config = dict(
    arch='uvit',
    image_size=32,
    num_experts=4,
    learning_rate=0.03,
    max_steps=13200,
)
Rows from block 3, named by matrix and row number. Rows with one number belong to one attention dimension. Each number is 128 + 24 x the weight over the matrix's rms, rounded and kept within 0 to 255. All counts start at 0.
# q: attention query, key and value (stacked) (model.blocks.3.attn.qkv.weight, 768x256, the q third), inputs 0-127
# k: attention query, key and value (stacked) (model.blocks.3.attn.qkv.weight, 768x256, the k third), inputs 0-127
q.236 [128 128 128 128 128  87 128 107 128 128 101  61 128 128 194 128 128 128 159 123 128 128 128 105 128 128  65 141 175 128  86 159 128 128 128 128 128 128 128 128 128 128 101 128 128 128 128 128  57 128 128 178 128 128 128 128 128 141 157 128 128 153 108 188 128 128 128  90 128 128 128 128 128 128  93 128 128 128 128 128 128 128 128 128 128 128 128 146  94 128 128 137 128 128 128 128 128 128 128 154  49 194 128 128 128 128 128 128 128 128 104 128 128 128  57  70 168 128 128 128 128 128 128 128 128  45 128 128]
k.236 [128 128 128 150 128 128 128  82 128 182 128 128 128 128 128 128 128  59 128 128 128 128 128 128 128 139  41 110 178 128  73 135 128 128 128 128 128 128 128 128 131 128 128 128 128 128 128 128 128 128 128 128 128 128 190 128  72 128 143 128 128 128 128 169 128 128 128 128 128 128 128 128 171 128 128 150 128 128 128 128 128 128 128 128 128 128 128  94 128 128  85 128 128 128 128  81 165 128 128 128  86 128 128 128 128 128 128 128 177 128  86 171 128 128  71 128 128  75 122 128 128 169 128 154 128 128 128  64]
q.237 [128 195 128 128 128 128 128 128 128  77 151 128 129 128  71 128 128 128 128 128 128 128 128 128 128 142 173 128 128 128 115  86 128 128 128 128 128 128 128 128 149 128 126 128 128 128 128 128 128 128 128 128 134 128 128 128  79 128 128 128 128 128 128 128 127 128 128 128 128 128 156 128 128 128 128 128 128 128 128 134 120 103 107 128 128 165  60 128 128 162 128 132 128 128 128 128 154 128 161 128 174 109 128 128 176 128 175 128 128 128 193 128 128 181 128  82 128 195 128 128 128 128 128 128 128 128 128 128]
k.237 [191 205 128 128 128 128  63 186 163 119 172 151 128 128  90 128 128 106 128 128 128 128 128 128 128 128  77 128 128 128 128  91 128 128 149 128 128 128 128 128 148 128 168 128 128 128 128 141 152 128 128 128 128 180 128 128 128 128 128 128 128 128 128  71 128 111 128 157 180  85 128 146 128 154 128 128 171 128 128 128 197 128 128 171 128 128 128 125 128 155 128 128 128 128 128  55 128 128 163 128 128 128 128  87 128 128 192 128 128 128 128 128 128 128  92 101 128 128  68  94 128 128 128 128 128 128 128 168]
q.238 [128 128 128 128 128  81 128 128 128 128 128 139 128 128 128 128 128 128 128 128 128  78 119 142 128 128 128 128 128 128 128 128 128 128 128 128 128 128 128 128 183 128 128 123 128 128 128  53 128 128 128  98 128 128 128 128 128 128 169 145 113 109 160 128 128 128 128 128 128 128 128 128 128 128 128 128 128 128 128 128 128 128 128 128 128 128  55 128 128 128  88 128 133 195 156 128 128 128 128 128 128 128 128 107 128 128 154 128 128  57 128 128 128 143 128 128 128 128  63 128 128 128 128  92 128 105 128 128]
k.238 [ 89 128 121 128 128 128 128 128 128 128 128 128  86 128 128 128 128 124 185 142  68  70 128 128 128 128 128 128 128 128 128 128 128 128  85 142 107 128 128 128 128 128 128 128 128 128 128 128 128 128 128 111 128 128 128 128 128 128 128 128  91 128 128 128 101 128 128 128 128  56 121 128 123 128 128 128 154 128 128 128 128 128 128 128 128 128 128 128 128 128 128 129 128 128 128 100 208 199 128 128 138 128 128 128 128 145 179 128 128  57 128 128 128 137 128 128 128 190 128 128 128 128 128 128 128 128 128 128]
q.239 [128 128 128 124  97 128 128 128 128 128 157 128 128  74 128 197  96 128 128 128 128 128 128  88 134  75 128 128 128 128 128 128 128 128 128 128 162  72 149 128 128 128 128 128 175 128  66 128 128 128 122 128 156 113 128 127 128 190 128 104 128 162 128 128 128  96 128 126 161 164 128 128 162 128  95 128 128 128 128 128 128  57 128 128 128 136 128 128 160 128 128 128 128 167 128 128 128 128 117 128 128 128 153 128 128 128 110 128 128 128 128 128 128 128 128 128 128 128 128 160  76 128 128 128 128 128 128 128]
k.239 [128 128 128 128 111 128 128 188  72 128 128 128 141 116 128 167  80 128 128 128 128 128 148 128 128 128 105 128 128 128 128 128  32 116 128 128 169  31 169 128 128 128 139 128 128 128 128 128 128 128 112 128 128  73 204 128 128 128 128 128 128 128 128 128 128 170 128 128 180 126 128  88 128 128 128 128 162 128 128 175 128  95 128 128 128 128 128 128 128 128 128 128  94 128 101 128 128 128 128 128 128 128 128 128  86 128  95 128 128 116 128  97 128 128 105 128 128 135 128 128  83 128  78 128 128 128 128 128]
q.240 [128 128 128 161 128 137 128 128 169 128  93 128 178 128  70 128 128  88 128 173 128 128 128 128 185 128 128 147 128 128 128 128 124 128 128 128 154 128 128 128 128 128 128 128  78  99 128 128 128 128 128 128 128 128 128  84 128 147 128 128 128 128 173 128 128 128 217 128 128 116  60 148 128 128 110  66 179 128 151 128 128 128 128 128 128 128 159 128 128 128 128 128 118 128 128 128  51 120 128 128 169  70 128 128 128 122 128 128 128 128 121 128 128 128 144 186 128 128 128  83  62 128 128 128 128 179 128 128]
k.240 [128 159 128 128 128 128 128 151 128 128 111 128 189 128 128 128 128 128 128 179 128 128 112  52 133 128 180 128 128 128  91 128 128 128 128 128 101 128 128 128 114 128 128 128 132 128 119 123 128 128 125 175 117 128  96 128 128 128 128 128 128 187 128 128 128 128 128 128 128  72 128 116 128 128 128 100 128 128 108 146 128 128 128 128 108 128 173 128 128 128 128 128 128  94 128 128  97 128  88  82 128 128 128 194 128 128 128 132 198 158 128 132 128 128 128 128 128 128 128 128 128  80 128 128 128 128 180 128]
q.241 [ 57 182 105 128 128 128 128 128 128 128  94 128 128 116 128 128 128 128 128 128 128 184 128 102 140 202 128 128 128 128 128 128 128 105 128 128 107 128 128 128 128 128 128 128 128 128 128 128  78 128 128 102 128 128 128 162 179 128 128 128 128 128 154  94 143 128 144 128 128 128 128 174 116 128 151 128 128 128 128 128 111 128 137 128 128 149 174 167 107 128 208 148 128 109 128 128 176 128 128  76 128 209 128 167  79 178 128 128 134 128 128 128 141  84 128 128 128 128  95 128 128 128 128 128 128 128 128  72]
k.241 [109 128 128 160 113 128 144 128 128 128 128 128 128  84 128 128 128 128 153  60 128 128 128 128 128 128 128 128 128 128 128 128 128  71 128 128 128 128  85 128 128 104 128 128 128 159 135 128 128 128 128 128 128 140 116 128 151 183 136 128 128 128 185 128 128 128 142  87 128 178 128 134  70 128 170 128 128 128 128 128 128 128 177 128 128 128 155 128  98 128 128 128 128 103 128 128 128  86 128 128 128 128 128 128 128 109 128 128 128 128 128 128  97 128 128 128 128 128 128 177 107 148 128 128 128 128 128 128]
q.242 [128 128  79 128  99 128 128  81 128 128 128 132 128 128 128 190 108 105 128 128 128 180 128 128 128 164 128 128  98 128 213 142 128 128  88 128 128 152 128 128 128 128 128 128 128 128 128  84 128 122 128 128 128 128 128 128 128 128 128 128 143  83 128 128 141  84 173 128 128 128 118 183 172 128 105 128 128 128 116  88 128 128 165 128 146 128 128 128 128 128 128  87 128 135 128 128 170 108 128 128 128 128 188 134 102 128 128 100  90 184 128 120 128 128  92 128  51 128 128 128 128 128 173 128  94 128 128 128]
k.242 [128 128 128 128 126 128 148  89 128 128 128 128 128 128 128 128 128 128 128 128 128 128 128 128 128 128 128 128 128 128 177 128 128 128 128 138 128 178 128 181 128 143 128 172 128 128  92  71 128  53 128 128 128 128 128 128 128 210 128 128 128  73 128 128 128 128 128 128 128 128 128 128 175 128 128 128 128 128 128 128 128 128 128 128 128 128 128 128 182 128 157 128 128 128 128 146 149 114 128 128 115 128 128 128 128 128 128 128 128 128 128 128 128  77 193 128  84 128 128  95 118 120 114  95 128 128 128 101]
q.243 [128 128 128 128 128 154 128 128 128 128 128 128 102 128 128 117 128  83 134 128 128 128 128 128 142 128 116 128 128 128 128 128 150 128  93 128 128 128 122 128 128 128  82 128 128 128  24 103 128 170 128 128 128 128 128 128 128 128 161 128 128 128  89 190 128 177 128 128 128 167 128  87 128 128 128 103 128 128 128 128 128 128 141  98 128 128  90 128  94 128 105 128 128 128 128 128 119 207 169 157 128  80 128 128 149 128 128 156 128 128 128 128 128 128 128 128 179 128 128 128 128 128 128  80 128 101 128 103]
k.243 [128 167  68 128  65 128 128 128 128 128 128 128 128  89 128 128 108 107 128 128  64  89 176  90 178 128 128  83 128 128 128 107  97 128  88 128 128 128 128 128 128 128 153 128 105 101 128  90 150 161 128 128 128 128 128 128 128 128 128  97 128 128  93 196  78 128 128 128 126 128 128  98 128 128 111 128 128 128 128 128 128 128 128  92 128 128 128 128 128 120 128 128 128 128 128 128 161 128  91 128 128 128 128 128 128 128  91 143 137 128 128 128 128 128 128 128 128 128 128 128 128 128 103 128 128  91 128 128]
q.244 [128 128 128 128 128 128 128 128 116 128 128 128 128 128 128 128 172 128 161 128 128 128 128  96 128 128 128 142 164 128 128 128 128 128 128 128 128 128 128 128 128 128 128  93 163  72 128 128 128 128 149 128 128 128 128 128 128 128 128 120 128 128 124 151 106 128 128 128 128 128 184 128 128 162 128 128 119 128 128  78 128 128 128 128 128 157 128  61 150 128  87  80 107 165 128 128 128 184 128 128  90 128 128 128 128 128 206 128 111 128 128 128 128 156  97 128 128 128 128 128 163 128 116 128 159 128 128 128]
k.244 [175 128 107 145 128 128 128 128 128 139 128 128 128 114 128 128 128 158 128 128 128 128 128 128 183 128 128 128 128 128 128 128 128 128 128  99 128 128 128 128 111 128 128 128 128 128 128 128 128 128 128 128 128 128 128 128 128 128 128  84  99 127 128 128 128 171 128 128 128 128 128 128 128 128 128 128 128 107 128 128 128 128 128 128 128 128 128 128 105 128 128 128 143 128 128 128 128 116 128 128 128 128 104 128 119  86 128  81 151 128 128 146 128 128 128 128 128 128  77 128  83  70 128 128 128 128 128  77]
q.245 [128 128 128 101 128 128 128  83  73 128  81 128 128 146  47 128 123 128 128 179 128 158  85 128 128 128 128 128 128 128 128 117 139 128  83 128 137 172 128 128 128 128 110 128 128  98 158 128 128  48 108 128 138 179 128 128 164  50  91 128 128 128 126 128 128  74 128 128 128 128 128 128 184 131 103 128 173 161 128 128 165 223 128  71  71 128 169 103 128 153 128 128 128 128 128 128 128 128 128 150 128  90 128  78 138 128 128 100 128 128 106 128 128 128 128 128 128 128 174 128 128 128 211 128 128 128 128 153]
k.245 [128 128 128 128 128 186 128 128 128 128 128 127 128 128 117 128 109 128 130 128  68 128 128 128 128 128 246 105 128 128 128  85 128 128 128  97 128 128 128 128 128 128 161 128 128 128 128 128 128 128 128 128 128 128 128 128 128 128 128 151 165 128 101 128 111 128 128 128 128 128  94 128 128 170 128 111 128 128 128 128 128 128 128 116 148 148 174  72 128 128 128  80 128 128 151 128 128 128  95 128 128 128 128 128 128 128  83 128 128 128 128 128 128 128 197 128  72 128 128 128 128 128 128 128 128 128 128 128]
q.246 [128 128 128 128 128 128 128 155 128  99 128 147 128 128 114 128 128 128  48 128 128 128 128 128 167 128 128 128 158 128 149 128 113 128 128 128 128 128 128 128 128 128 166 153 128 128 128 128 128  85 144 128 142 185 128  94 128 174 128 128  65 128 128 128 128 168 128 128 128 128 128 128 128 128 128 128  98  64  94 128 128 128 106 128 128 154 128 175 128 157 128 128 128 128 128 128 134 111 128 128 128 128 128 128 128 128 128  60 128 128 128 128 128 128 128  69 128 128 128 154 128 128 128 178 128 128 128 128]
k.246 [128 102 128 128 123 128 128 128 128 128 128 128 128 128 122 174  92 156 128 128 128 146 128 128 189 130 108 128 181 128 128 128 128 105 128 128 128 128 128 128 128 128 128  63 128 128 123 146 128 106 128  79 128 180 128 128 141 128 135 128 128 128 128 128 128 128  91 128 128 128 128 128 128 128 128 128 128 128 133 128 128 128 128 128 128 128 128 128  88 128 148 128 128 167 128 125 128  78 176 128 128 128 128 128 155 106 128 128 128 160 128 162 128 128 164 128 128 128 168 139 143  80 128 128 128 128 128 128]
q.247 [128 177 107 128 128 128 128 128 128 128 174 128 128 195 128 128 128 128 128 128 106 167 128 128  90 185  80 128 182 128 128  71 128 128 128 128 104  58 128  81 179 128  81 173 128 128 127 128  97 128 162 128 128 134 157 145 128 128  46 128 128 128 128  90 128 128  88 146 105 128 128 128 102 154 128 100 128 128 128 128 128 200  48 128 128 128 128 128 128 127 128 128 180 128 128 157 128 176 128 128 128 128 101 113 103 217 128  72 128 128 140 128 128 145 128  77 128 128  63 128 128 128 128 128 128 144 128 128]
k.247 [ 76 128 128 128 128 128 173 128 128 132 181 128 163 128 128 128 168 128 128 152 128 139 128 172  91 174 106 128 128 128 128 128 128  99 128 128 128 128 128 128 128  63 128 128 176 128 128 176 128 128 128  91 128 128 128 128 128 128  87 128 128 128 178 128 161 128 128 128 128 128 128 128 133 128 102 128 128 157 128 128 128 128 128 128 138  85 128 128 128 128 128  69 175 128 128 128 193 128 128 128 128 128 128 153 128 128 128 165 128 128 128 128 174 128 128 128 172 128 128 128 128 128 168 128 128 128 128 108]
q.248 [128 128 145 128 128 128  91 135 128 128  79 128 128 105  45 128 128 128 128  90 128 132 101 128 128 128  87 128 143 174 128  81 128 128 128 128 202 112 172 128 128 185 128 128 138 128 128 128 128 128 167 108 128 141 128 128 206 128 128 128 128 128 128 128 128 128 128 128 128 185 128 185 153 128 167 128 128 128 129 128 128  83 128 115 128 128 128 128 128 177 128 128 128 128 133 128 128 142 128 128 128 128 128 128 128 128 128 128 128 128 128 128 128 176 184 186 177 128 128 128 128 154 128 155 128 122  79 128]
k.248 [125 128 128 128 128 128 128 128 128 128 128 128 168 128 128  90 128 152 118  99 141 128 132 128 128 190 128 106 128 128 128 128 128 128 128  40 128 128 128 111 128  70  60 128 128 128 128 128 128 128 128 128 128 129 207 128 128 128 128 128 128 128 128 194 118 128 128 128  98 120 156 128 128 128  83 128 128 128 177 128 128 109 128 128 128 128 128 128 128 128 128  70 162 128 128  87 128 128 140 128 128 176 128 128 166 165 159 128 128 128 128 128 128 128 128 128 117 132 128 128 128 151 128 201 128 128  86 128]