{
  "model": "class-conditioned image diffusion model",
  "dataset": "stained colorectal tissue patches (NCT-CRC-HE-100K)",
  "train_examples": 22605,
  "image_size": 32,
  "grayscale": true,
  "horizontal_flip": true,
  "conditioning": "class",
  "arch": "uvit",
  "objective": "edm",
  "cond_dim": 256,
  "targets": ["tissue"],
  "num_classes": 9,
  "cond_dropout": 0.1,
  "norm": "layernorm",
  "norm_position": "pre",
  "activation": "silu",
  "mlp_ratio": 4,
  "head_dim": 16,
  "fused_qkv": true,
  "qk_norm": false,
  "parallel_block": false,
  "inner_norm": false,
  "moe": "expert_choice",
  "num_experts": 4,
  "moe_every": 2,
  "expert_mlp_ratio": 0.5,
  "experts_per_token": 2,
  "shared_expert": false,
  "patch_size": [4, 4],
  "layers": 8,
  "width": 256,
  "positions": "sincos",
  "residual_init": "none",
  "optimizer": "normuon",
  "muon_scale": "original",
  "lr": 0.03,
  "momentum": 0.95,
  "nesterov": false,
  "orthogonalizer": "polar_express",
  "adamw_lr_other_params": 0.0029,
  "grad_clip": 3.0,
  "ema_decay": 0.99,
  "magnitude_pruning": 0.7,
  "steps": 13200,
  "batch_size": 256,
  "epochs": 149.5,
  "lr_schedule": "linear",
  "final_lr_fraction": 0,
  "warmup_steps": 660,
  "weight_decay": 0.01,
  "adamw_weight_decay_other_params": 0.01
}
Rows from block 2, named by matrix and row number. Rows with one number belong to one attention dimension. Each number is 128 + 24 x the weight over its row's rms, rounded and kept within 0 to 255. All counts start at 0. Numbers have three digits each. After the name is the row's rms in percent of the matrix's.
# v: attention query, key and value (stacked) (model.blocks.2.attn.qkv.weight, 768x256, the v third), inputs 128-255
# proj: attention output (model.blocks.2.attn.proj.weight, 256x256, transposed), outputs 128-255
v.162 101:079128128128128128128128128158085115128141091202136104128174128128128128128128128128176128128128128172066202128128128128087114098128159147128155128128128128128128128128152128128180128128090144189128128128128128128128128057038186128128128128128196128128128113125128087128128128128118128128128127128129213128128128128177148128144128128173128128128128097128128128128027128128128093128128
v.163 097:128128128162156157147128077128128128161128128128088128128128128176128128128128128128128128128128128128128128128128128180128128068128128128128187128159186128128128128154128162128128128136116128128201132128128128128163128089128128128128097128128128128087128154128128128128053036128128128050128128128095128173128193128116128128128168128181128176128128099128128144128128128128128128128157
v.164 094:128128154128128128128140084212128154128159128128128128128128128095121081061162128128128128208128128128128128153128128170128147128130203128128128128182128128144128128128182164128128128128034073128128128128128128128128128128128128152128187128128094128128161105128128187146128128128186128060128128128128086128113128128128108128128128128128128128128084083128128128099168128133155128128111
v.165 103:128134128128128128128128106169128128128128128128188128128128128128128128128094128128090128128128128128128128128193102128132159128185128128161128128128128128128153170143128128128099093063128128128128201145128128128128128185140128128128078162128187043128166128128128141072156128128085128110105128078128128080128128128094161128128128128128128098128164128128128128128138158164128121128154
v.166 092:169128128128128128128135128128059128135073162128071128128128100128128128128128172061128128128128187158128073128128128128128128163128128093128160128128103128175128128128128128128134028128128128128156078128128128102128128164128077102102128128128178128128062087128128128128087158093128152128128128128128128109128082128118128211067128128128068128128128128128128128146128128128128128128173
v.167 100:128166128128128128128128155128128128128128128128128128128128085128128192128128128128149128128128128128128091128128128128128128128128128128128164144030069128128128128128151128128128128128128162128128113074134128128066128128128109166108128107128105128128103128128128064128128128087128172128128128084128087128128134128128128148128128055103128108183128128128158173121128128128190162095128
v.168 101:102128135128156180128148161088128128128128128209128179176128128128035128128128128128128128128052128132128128117128105128162128178128128169128128128123128128128128128128128128128189128128128187150138128128207128128159128100128128159127128128128128128056128128089128128128128182109128116128128128128162149128128128128128128128128128128128128128142165171128128128146128052128115110128093
v.169 103:088128128128128128128128087179225128128069128128160128192114128128124176195157095128128141128128155128128128128121099118128128172173128080128128128128128128128128084128149128179119128169090128128128128128128128128128128128128159128128128128128128204144128128128152128128128128128150145102128198128128128128151128128102075089199142128128128151128128128128128128179128128128128107099092
v.170 102:128128128174128072128160128128128146171137128128128128131158128189086128065128128120128128045128128128097147128113128128128128123128128128128128128128137124077162069128128083128128128128128083128128128128128178128128128128128128128128128091128128128128128128177128128199195166128128128171128128102128128128128219128214128093128149128128129104128128128128120128128128132128066159128128
v.171 094:128155128128139128128087173089128128078128078128128162128128128128128128128128161114128141101176128128128128089159128128128128128128128177128128083128128128087128182128128128128128147128128128128128128128173128128128128119128081069128103128128128128128128128128128128128090128158165045128165155103096128128132109128128128051085128093128045128128128128128128088128128154035090128146128
v.172 096:121128128128128128128128077221128128093128174163128128128128128128128128128101056187128128157082128128190128164128128128128128128128157047102128094128128178128073128128128128076123098128128172128128177128128128128160128128128091125128128128128128128146128128178128128097068128128067128083128102128128128128128089128128156128128087128150128128176128173128128105128128075128128128128128
v.173 099:128128168199077128128154071087096128163151128128128128077128128128128089128128128128201128128096128128128128128128128128128128128128128155128128128128128053128128128128091157207128128128172196128167142128128128128096128128204128128128151166111128128128100128122128128128128128128096128128074105128128128127128128165128159128128128128128128128128128128169128128128128128075128128168128
v.174 097:128128128128128077128128136168128128140128100128115078128079128128119160154063184135128128099127128128128128077128128128127128149128128128128176128128128128128128128128128128128128128128128128128099128086162128128082128128128166148060174128128128128128128128189157075090128128128128128128204128083085152081128128128128087128128128128128128128084128164128128128128202153128128128128172
v.175 095:128128128128128031148128128128128104128128128128095128128176128128128128128167128128128112137128108084128128128128128102128128170128128128166167065128175128128128128128124128136075128173128128101103156128128128128128128165128096159143128084128155096128128128128162128128128159067070128128128142128101128090128128128128128128128128164128128128128089125128176097128128128128128128128128
v.176 120:164149102128128128128189128128128048128178076128071128169128156128128128128128094128151128128128128128190185128128128128128128128128066128128102158137128157099128128160191128068165128128128128128128140128128128128128128128128144191128128155128128108164128118128112150214087128128128128128114183128128128145173128128128128167128128128128128128128101201128128128103128128128128165128128
v.177 128:079154128128087069128168117101128128128128072187128183128141128128095128128128128128128128157128121128090128128162128128128128128128138137136087128128113114128097128128128128128128095128128128037159123128128128128136128094128128128128117175128128128128167128128098128166072128158109128128128128128110128128128128128078157128148128183128155128105142128128092168128128176128187128128148
v.178 098:128128128128103114128119128128120128128071128128128128128128128128128124128128080128128158128070128128109128128128128128128128128101128128128128128128128128073128128173158108128128083138128128128128128128128172077128128128154128128151128128128139128190128136128073104128128128128128128128128128164128187128128172128128128128128128128128157128128114128110170143128128176128128092191128
v.179 095:128128128128128128128090128163128170128128128120128128192128128128128128137128128181114128155128109128128128128128097128164179128128128128128128128114128128128128128065128109128128128128128128128128128091146128167128128116178128128128196128128128125128128128128128128128082128128128128161128128128128128128074128128128128071128128128128128128128128116142128143128128080128128128128128
v.180 100:128128128128128128128128128204095128128159128128128128128128128128128128181128128128128128128128058132128164128178128128165088071128145176128128185128128128128162128128176094107100128128128128128128183128128128156062102128128205154128128156128128114128191124128072093105128128128046111091066128128128175165128128141070128128128128128097128128128128091086128128128128128128148128128172
v.181 117:128128128128128166128128128128112128110128128128128068128128128122128132128128128113128128166128128128178128128189128128181128128099120128190128128128128128128128132128128128128128128128128128128059128128128128128190089128128066095155128091128163089128156128128128128188128163048128128128128128128128074124128096128128128128128128128073128128128128128128128076128128124128128089149128
v.182 091:128128128130113128128128081128128128159128124128138128128128128128128193128128140128128128101078086128128128128082128128128184068128128128128142098128128128128128112128151181128128148128128128128128228128176047128128128128150128128128147128128128128128128128058128128128128209128147088128128128128128113107128128128128128128128128128164128128128203149128128128128119128151128128138128
v.183 093:128128163178128197128075128053128128128128128119128128128128128128128128086151128084066095128128114128106146128128160128128128128097128165128128032128128091128128128128128128183128121128128120128146128097176084128128128128128098103128128128128128128128128128128128128173128128128128128157128090179128128128164128128128128128128124101128128128128154128128167200128158128128128128128128
v.184 090:128128108098106128159128128128128128170152067163128127128128114128128128177113128128138128128128130128128128128106107128128128128184077037128128128128128128104128128128087128128128128128128128160128128185128128128128128128128128128128048128128125128128128128128128128128073153128128128158083162128091136185128128081128128128128167128089128128154128179128128128035128163128128128083128
proj.162 090:171128118085128145128095128128220128128128128114104165128128128128121085128128128143108197128114128128128079128128128115157172128128152119128128128128128128128128128128128128128128128128128128079128128128128128128128128128212052134128126150201115128091036128128105163128128128128082128128128071128128088128128181128046114097128128128066160128128128128128128128093128128128128151128128
proj.163 096:128128128128128128128128128128128128128128120176128128128128128141128128128128128128128128128189155128122128144122148078128128128128128077173108128053119128128128128101128095118085128109133128128067112128128128128128128167128128128128203128128140109128128070089128128128175184128128128128128128128128128128128128128128128128128128128091128082128090128128128128128128116118128128128081
proj.164 098:128139068128186083128128142065128107128124128128128128128090128169128128164128134128128128083121128128162128095128128055128128128128128128128155128128102128071125128128128070111128128128128205128128128123128128128128128128128128104128118128128166052167128149157128079042081128176128089156094128128128141072128128128128128128154098128128128128128190128128128128207108128128153128165128
proj.165 087:128088128128128128128128128111128075128100128128062128128128128128128128128160095128142176128128128124128128128128149106128059128120128128128128128185128128079057010128128166128128128203110128128128128128128128128100128128128105128128128079128068223164128128128128128128153128128128128128128128128128128128128128155194105128128128128128128102112125128128131124128128128128128128128128
proj.166 088:088128123155128128128128109128179128128163113128209128128128128133111160128128097131146128150162105128128128128180128128128128128128117128128128128128141128065033128128125191164128211128128123128098162128087128193128128128128128128128128128200128128160186189128128128128142114131128128128150128106161128154128157128128128118128128128150156128104128128094128128128161128128128128128128
proj.167 090:093128128128128128078128128196128128128128131178128128128128128128144128128065128128098128082128128128055165128128128128128128128128128153128042101188165128128128128128128128128128128128174128105094162187128128099138128128128128128128128120128177128128128128128128128128128128128128066128128128128128128128128128128128128128128128178128128147128103128128086059128128128128119128128128
proj.168 093:128128128143128128128083051133128128128128128062128068128128167087160128128071128128128178128128128115130128201128128128038161128101128128128128070128128128128128128128128078088128128164128128128073128128071128128070128128128128101128128128186128128200128128128128128128146118177128128128128125128058072168128159128128128128131128128128128128128110124128105128110128198135131128122128
proj.169 094:157161169103128128128128128128084143128128128128088128113170128060128128128084145062128088128128128128128128128128128128128128073128128156128128128154128128128128128128128128128106128080128128128128162174128136128136128128076098128128072128128128084129160181128128177128128128189057128198128072128128128128120128128128128225052133128128128129128128105128175128083128098128128128128154
proj.170 094:128128128128172128128097128101200109091093128128128128095095138054128128172128104128128128246128128128128128128160092128128128154128128128128175128194128128150128128128128194128128128128128159144128126172128083128128123158128128128128128128128128121128128128072094128102072128128162128128128162128128128128128024128128128162128128128099149128128128128128121128128181128128128076128128
proj.171 098:128128128128081128128128128128128128195128128128128090128128128183128128128128128128128128180112196128128128128064128128128128128128128128128094189128128128128128128128128128128101097128128128128128128128089128128128128128128148128128149128128128128128157128080128128128152128128076145128128110159128128128128169111106128184188119128128172128134128128128128128128128128128169128107128
proj.172 090:128128128128144128089128159083128128128128128128128128160096128128128128128150128119128128128128128128101128116128128128117128128150128224190128132141128128128144128131128128128128184170128077128111128128128128128136128128128128191173128128128128128099128128074163149128144128128128128174128169128128128128128128128128125128163175128128128128049087063128128128128122160128128128128128
proj.173 111:128128128077128128212128182128128099107128145128128128122128176128128150128128128128032090182185128109128146128128166175179128128128128128128167128112128207128128128128178090128128128128073072088139128128128179128128128128112173098074128128147176128128128128112128128158128154135152128128166128103128128118128166128128128128146128128118128151161155128128155154128077128140128128128128
proj.174 101:128128128128128159074128128128128128090128171128128128128128167128128099128207128128128164128128128128096128128128128121128128128128128128128084128128128128128090136128128170128128128128128128162144128128114128128161128128165100128194077128170128128128128128073128128145153128128128128128079128199126080204131128096128185128128128113128128128128128128128128128128146090194178141063128
proj.175 114:128067128128107225128128128128128140128128128128177128128075083128128128128128128128128192114128167128128128128155128128128128091128128128111061189128088128128128128128128196065113128128128128147128128128128128128128128128160176092128171128128091128128128128165128103128128086128180128128128063128128167128159128128128115169165128125128128128128175147128116128128143128128128128128137
proj.176 093:074128128128128128128071133128128128128128128128168128091128128184128128128128150128087128128134128128128128128131128128128135149128143109128128128110128128128081128128071128139128128128041128128128128181128128128171128128128128128128105128094128146140128128128128128107156128128128128128128127128128128084128171085128128089128128128128128142128128073128128128128103155128180104128080
proj.177 101:130109128128162128120128144128128128128088149086128053128070128146128128149128128128128128128128099128227128128128109076128101105128098128128128128128128122128128128128128128121128157128128128144083128128092128078128198128227164128128128128128128128128128128128128083089128128096103128128128128128128151128139128128154128128167128041156128128128128128128128092174158132128128128128096
proj.178 101:128191173139128128128128177128128104128156095128128084187104113128128128140128128128128033128174128106128128128128128128128128128179125128128128160128128128160128128128128197128128128128128128128124184128055128177128128128128128128128128128128098128032128128128128148128128128128128128128128128128128128123128115128128128128128128128091095085128150091128108128128128073128149200128128
proj.179 097:128128128128128128128128128093128128128128128128128128128128128128128128128128128128128128103128169128153128128128128128052128087128128164128128128168128186128128128128128142128122128128128128128128128128128128109128104169094128128128128128128128079128128128128054128130128128128128128093128077190128128128128128128166128128128128128128214128128128145128128128128128128128085128128128
proj.180 092:050128128113128128128128128104128128128128128128159128128139128128128128082128128128157057128128128083128110182128128128128162128095128062128128097128128128128054128195128128125128128128128148104128128128147128128185128057108085128128128128017128128147131192082171128128070128128128128128128156149128050128128128105128128128128141128169116128055128128147128128128128128065123128125128
proj.181 091:128094130128128128090128128128128128128082128034128144128128128128128128128128128128128128128128090128053128160121128128128128079128188063098128128128128128143095120128128128128128128128128128128128128128128128128092128128128176128093128128046128128128128128128128128070128128157128128128096128128128179128183128128179128128128128128150088113128128135128128128128128128141128162128173
proj.182 093:128128128145210128128128128128128128128128128128128128128128146128128022160128124146128128128128128128128128128128128182128108189128128087128128205094128081142128128128128128128128128128128128128198128128128203106128088106128124128128128097128169128092128128197128128128192046128128128125128128128083128128118128128128128128128128057043128128128128076128128091128128128102128128128128
proj.183 089:128128101128128128128128128174128128128128171128128101128163128128128128128134078128231228128128152128206120185109128068128128128128128128128128128128128128076053128128128128128128169162128186128128128128128164128128126128128128128128128128128128128128128128128128128128138126128157128100128128108128128128128128128128128128128172119128164128128123128128128079128110128128128128128151
proj.184 092:128128134128128128112128128128128128128079128081128244128128128165088168128178128128070086161117128128128128128128128128066082128128207128119128154128128075128128080128128128084128128142128128128128128056128066128128128128123128128128128128128128128128128128088128128128128096128089128128128122106126128128128128176128128128176128128163128156128086128128131188176128128128128128128128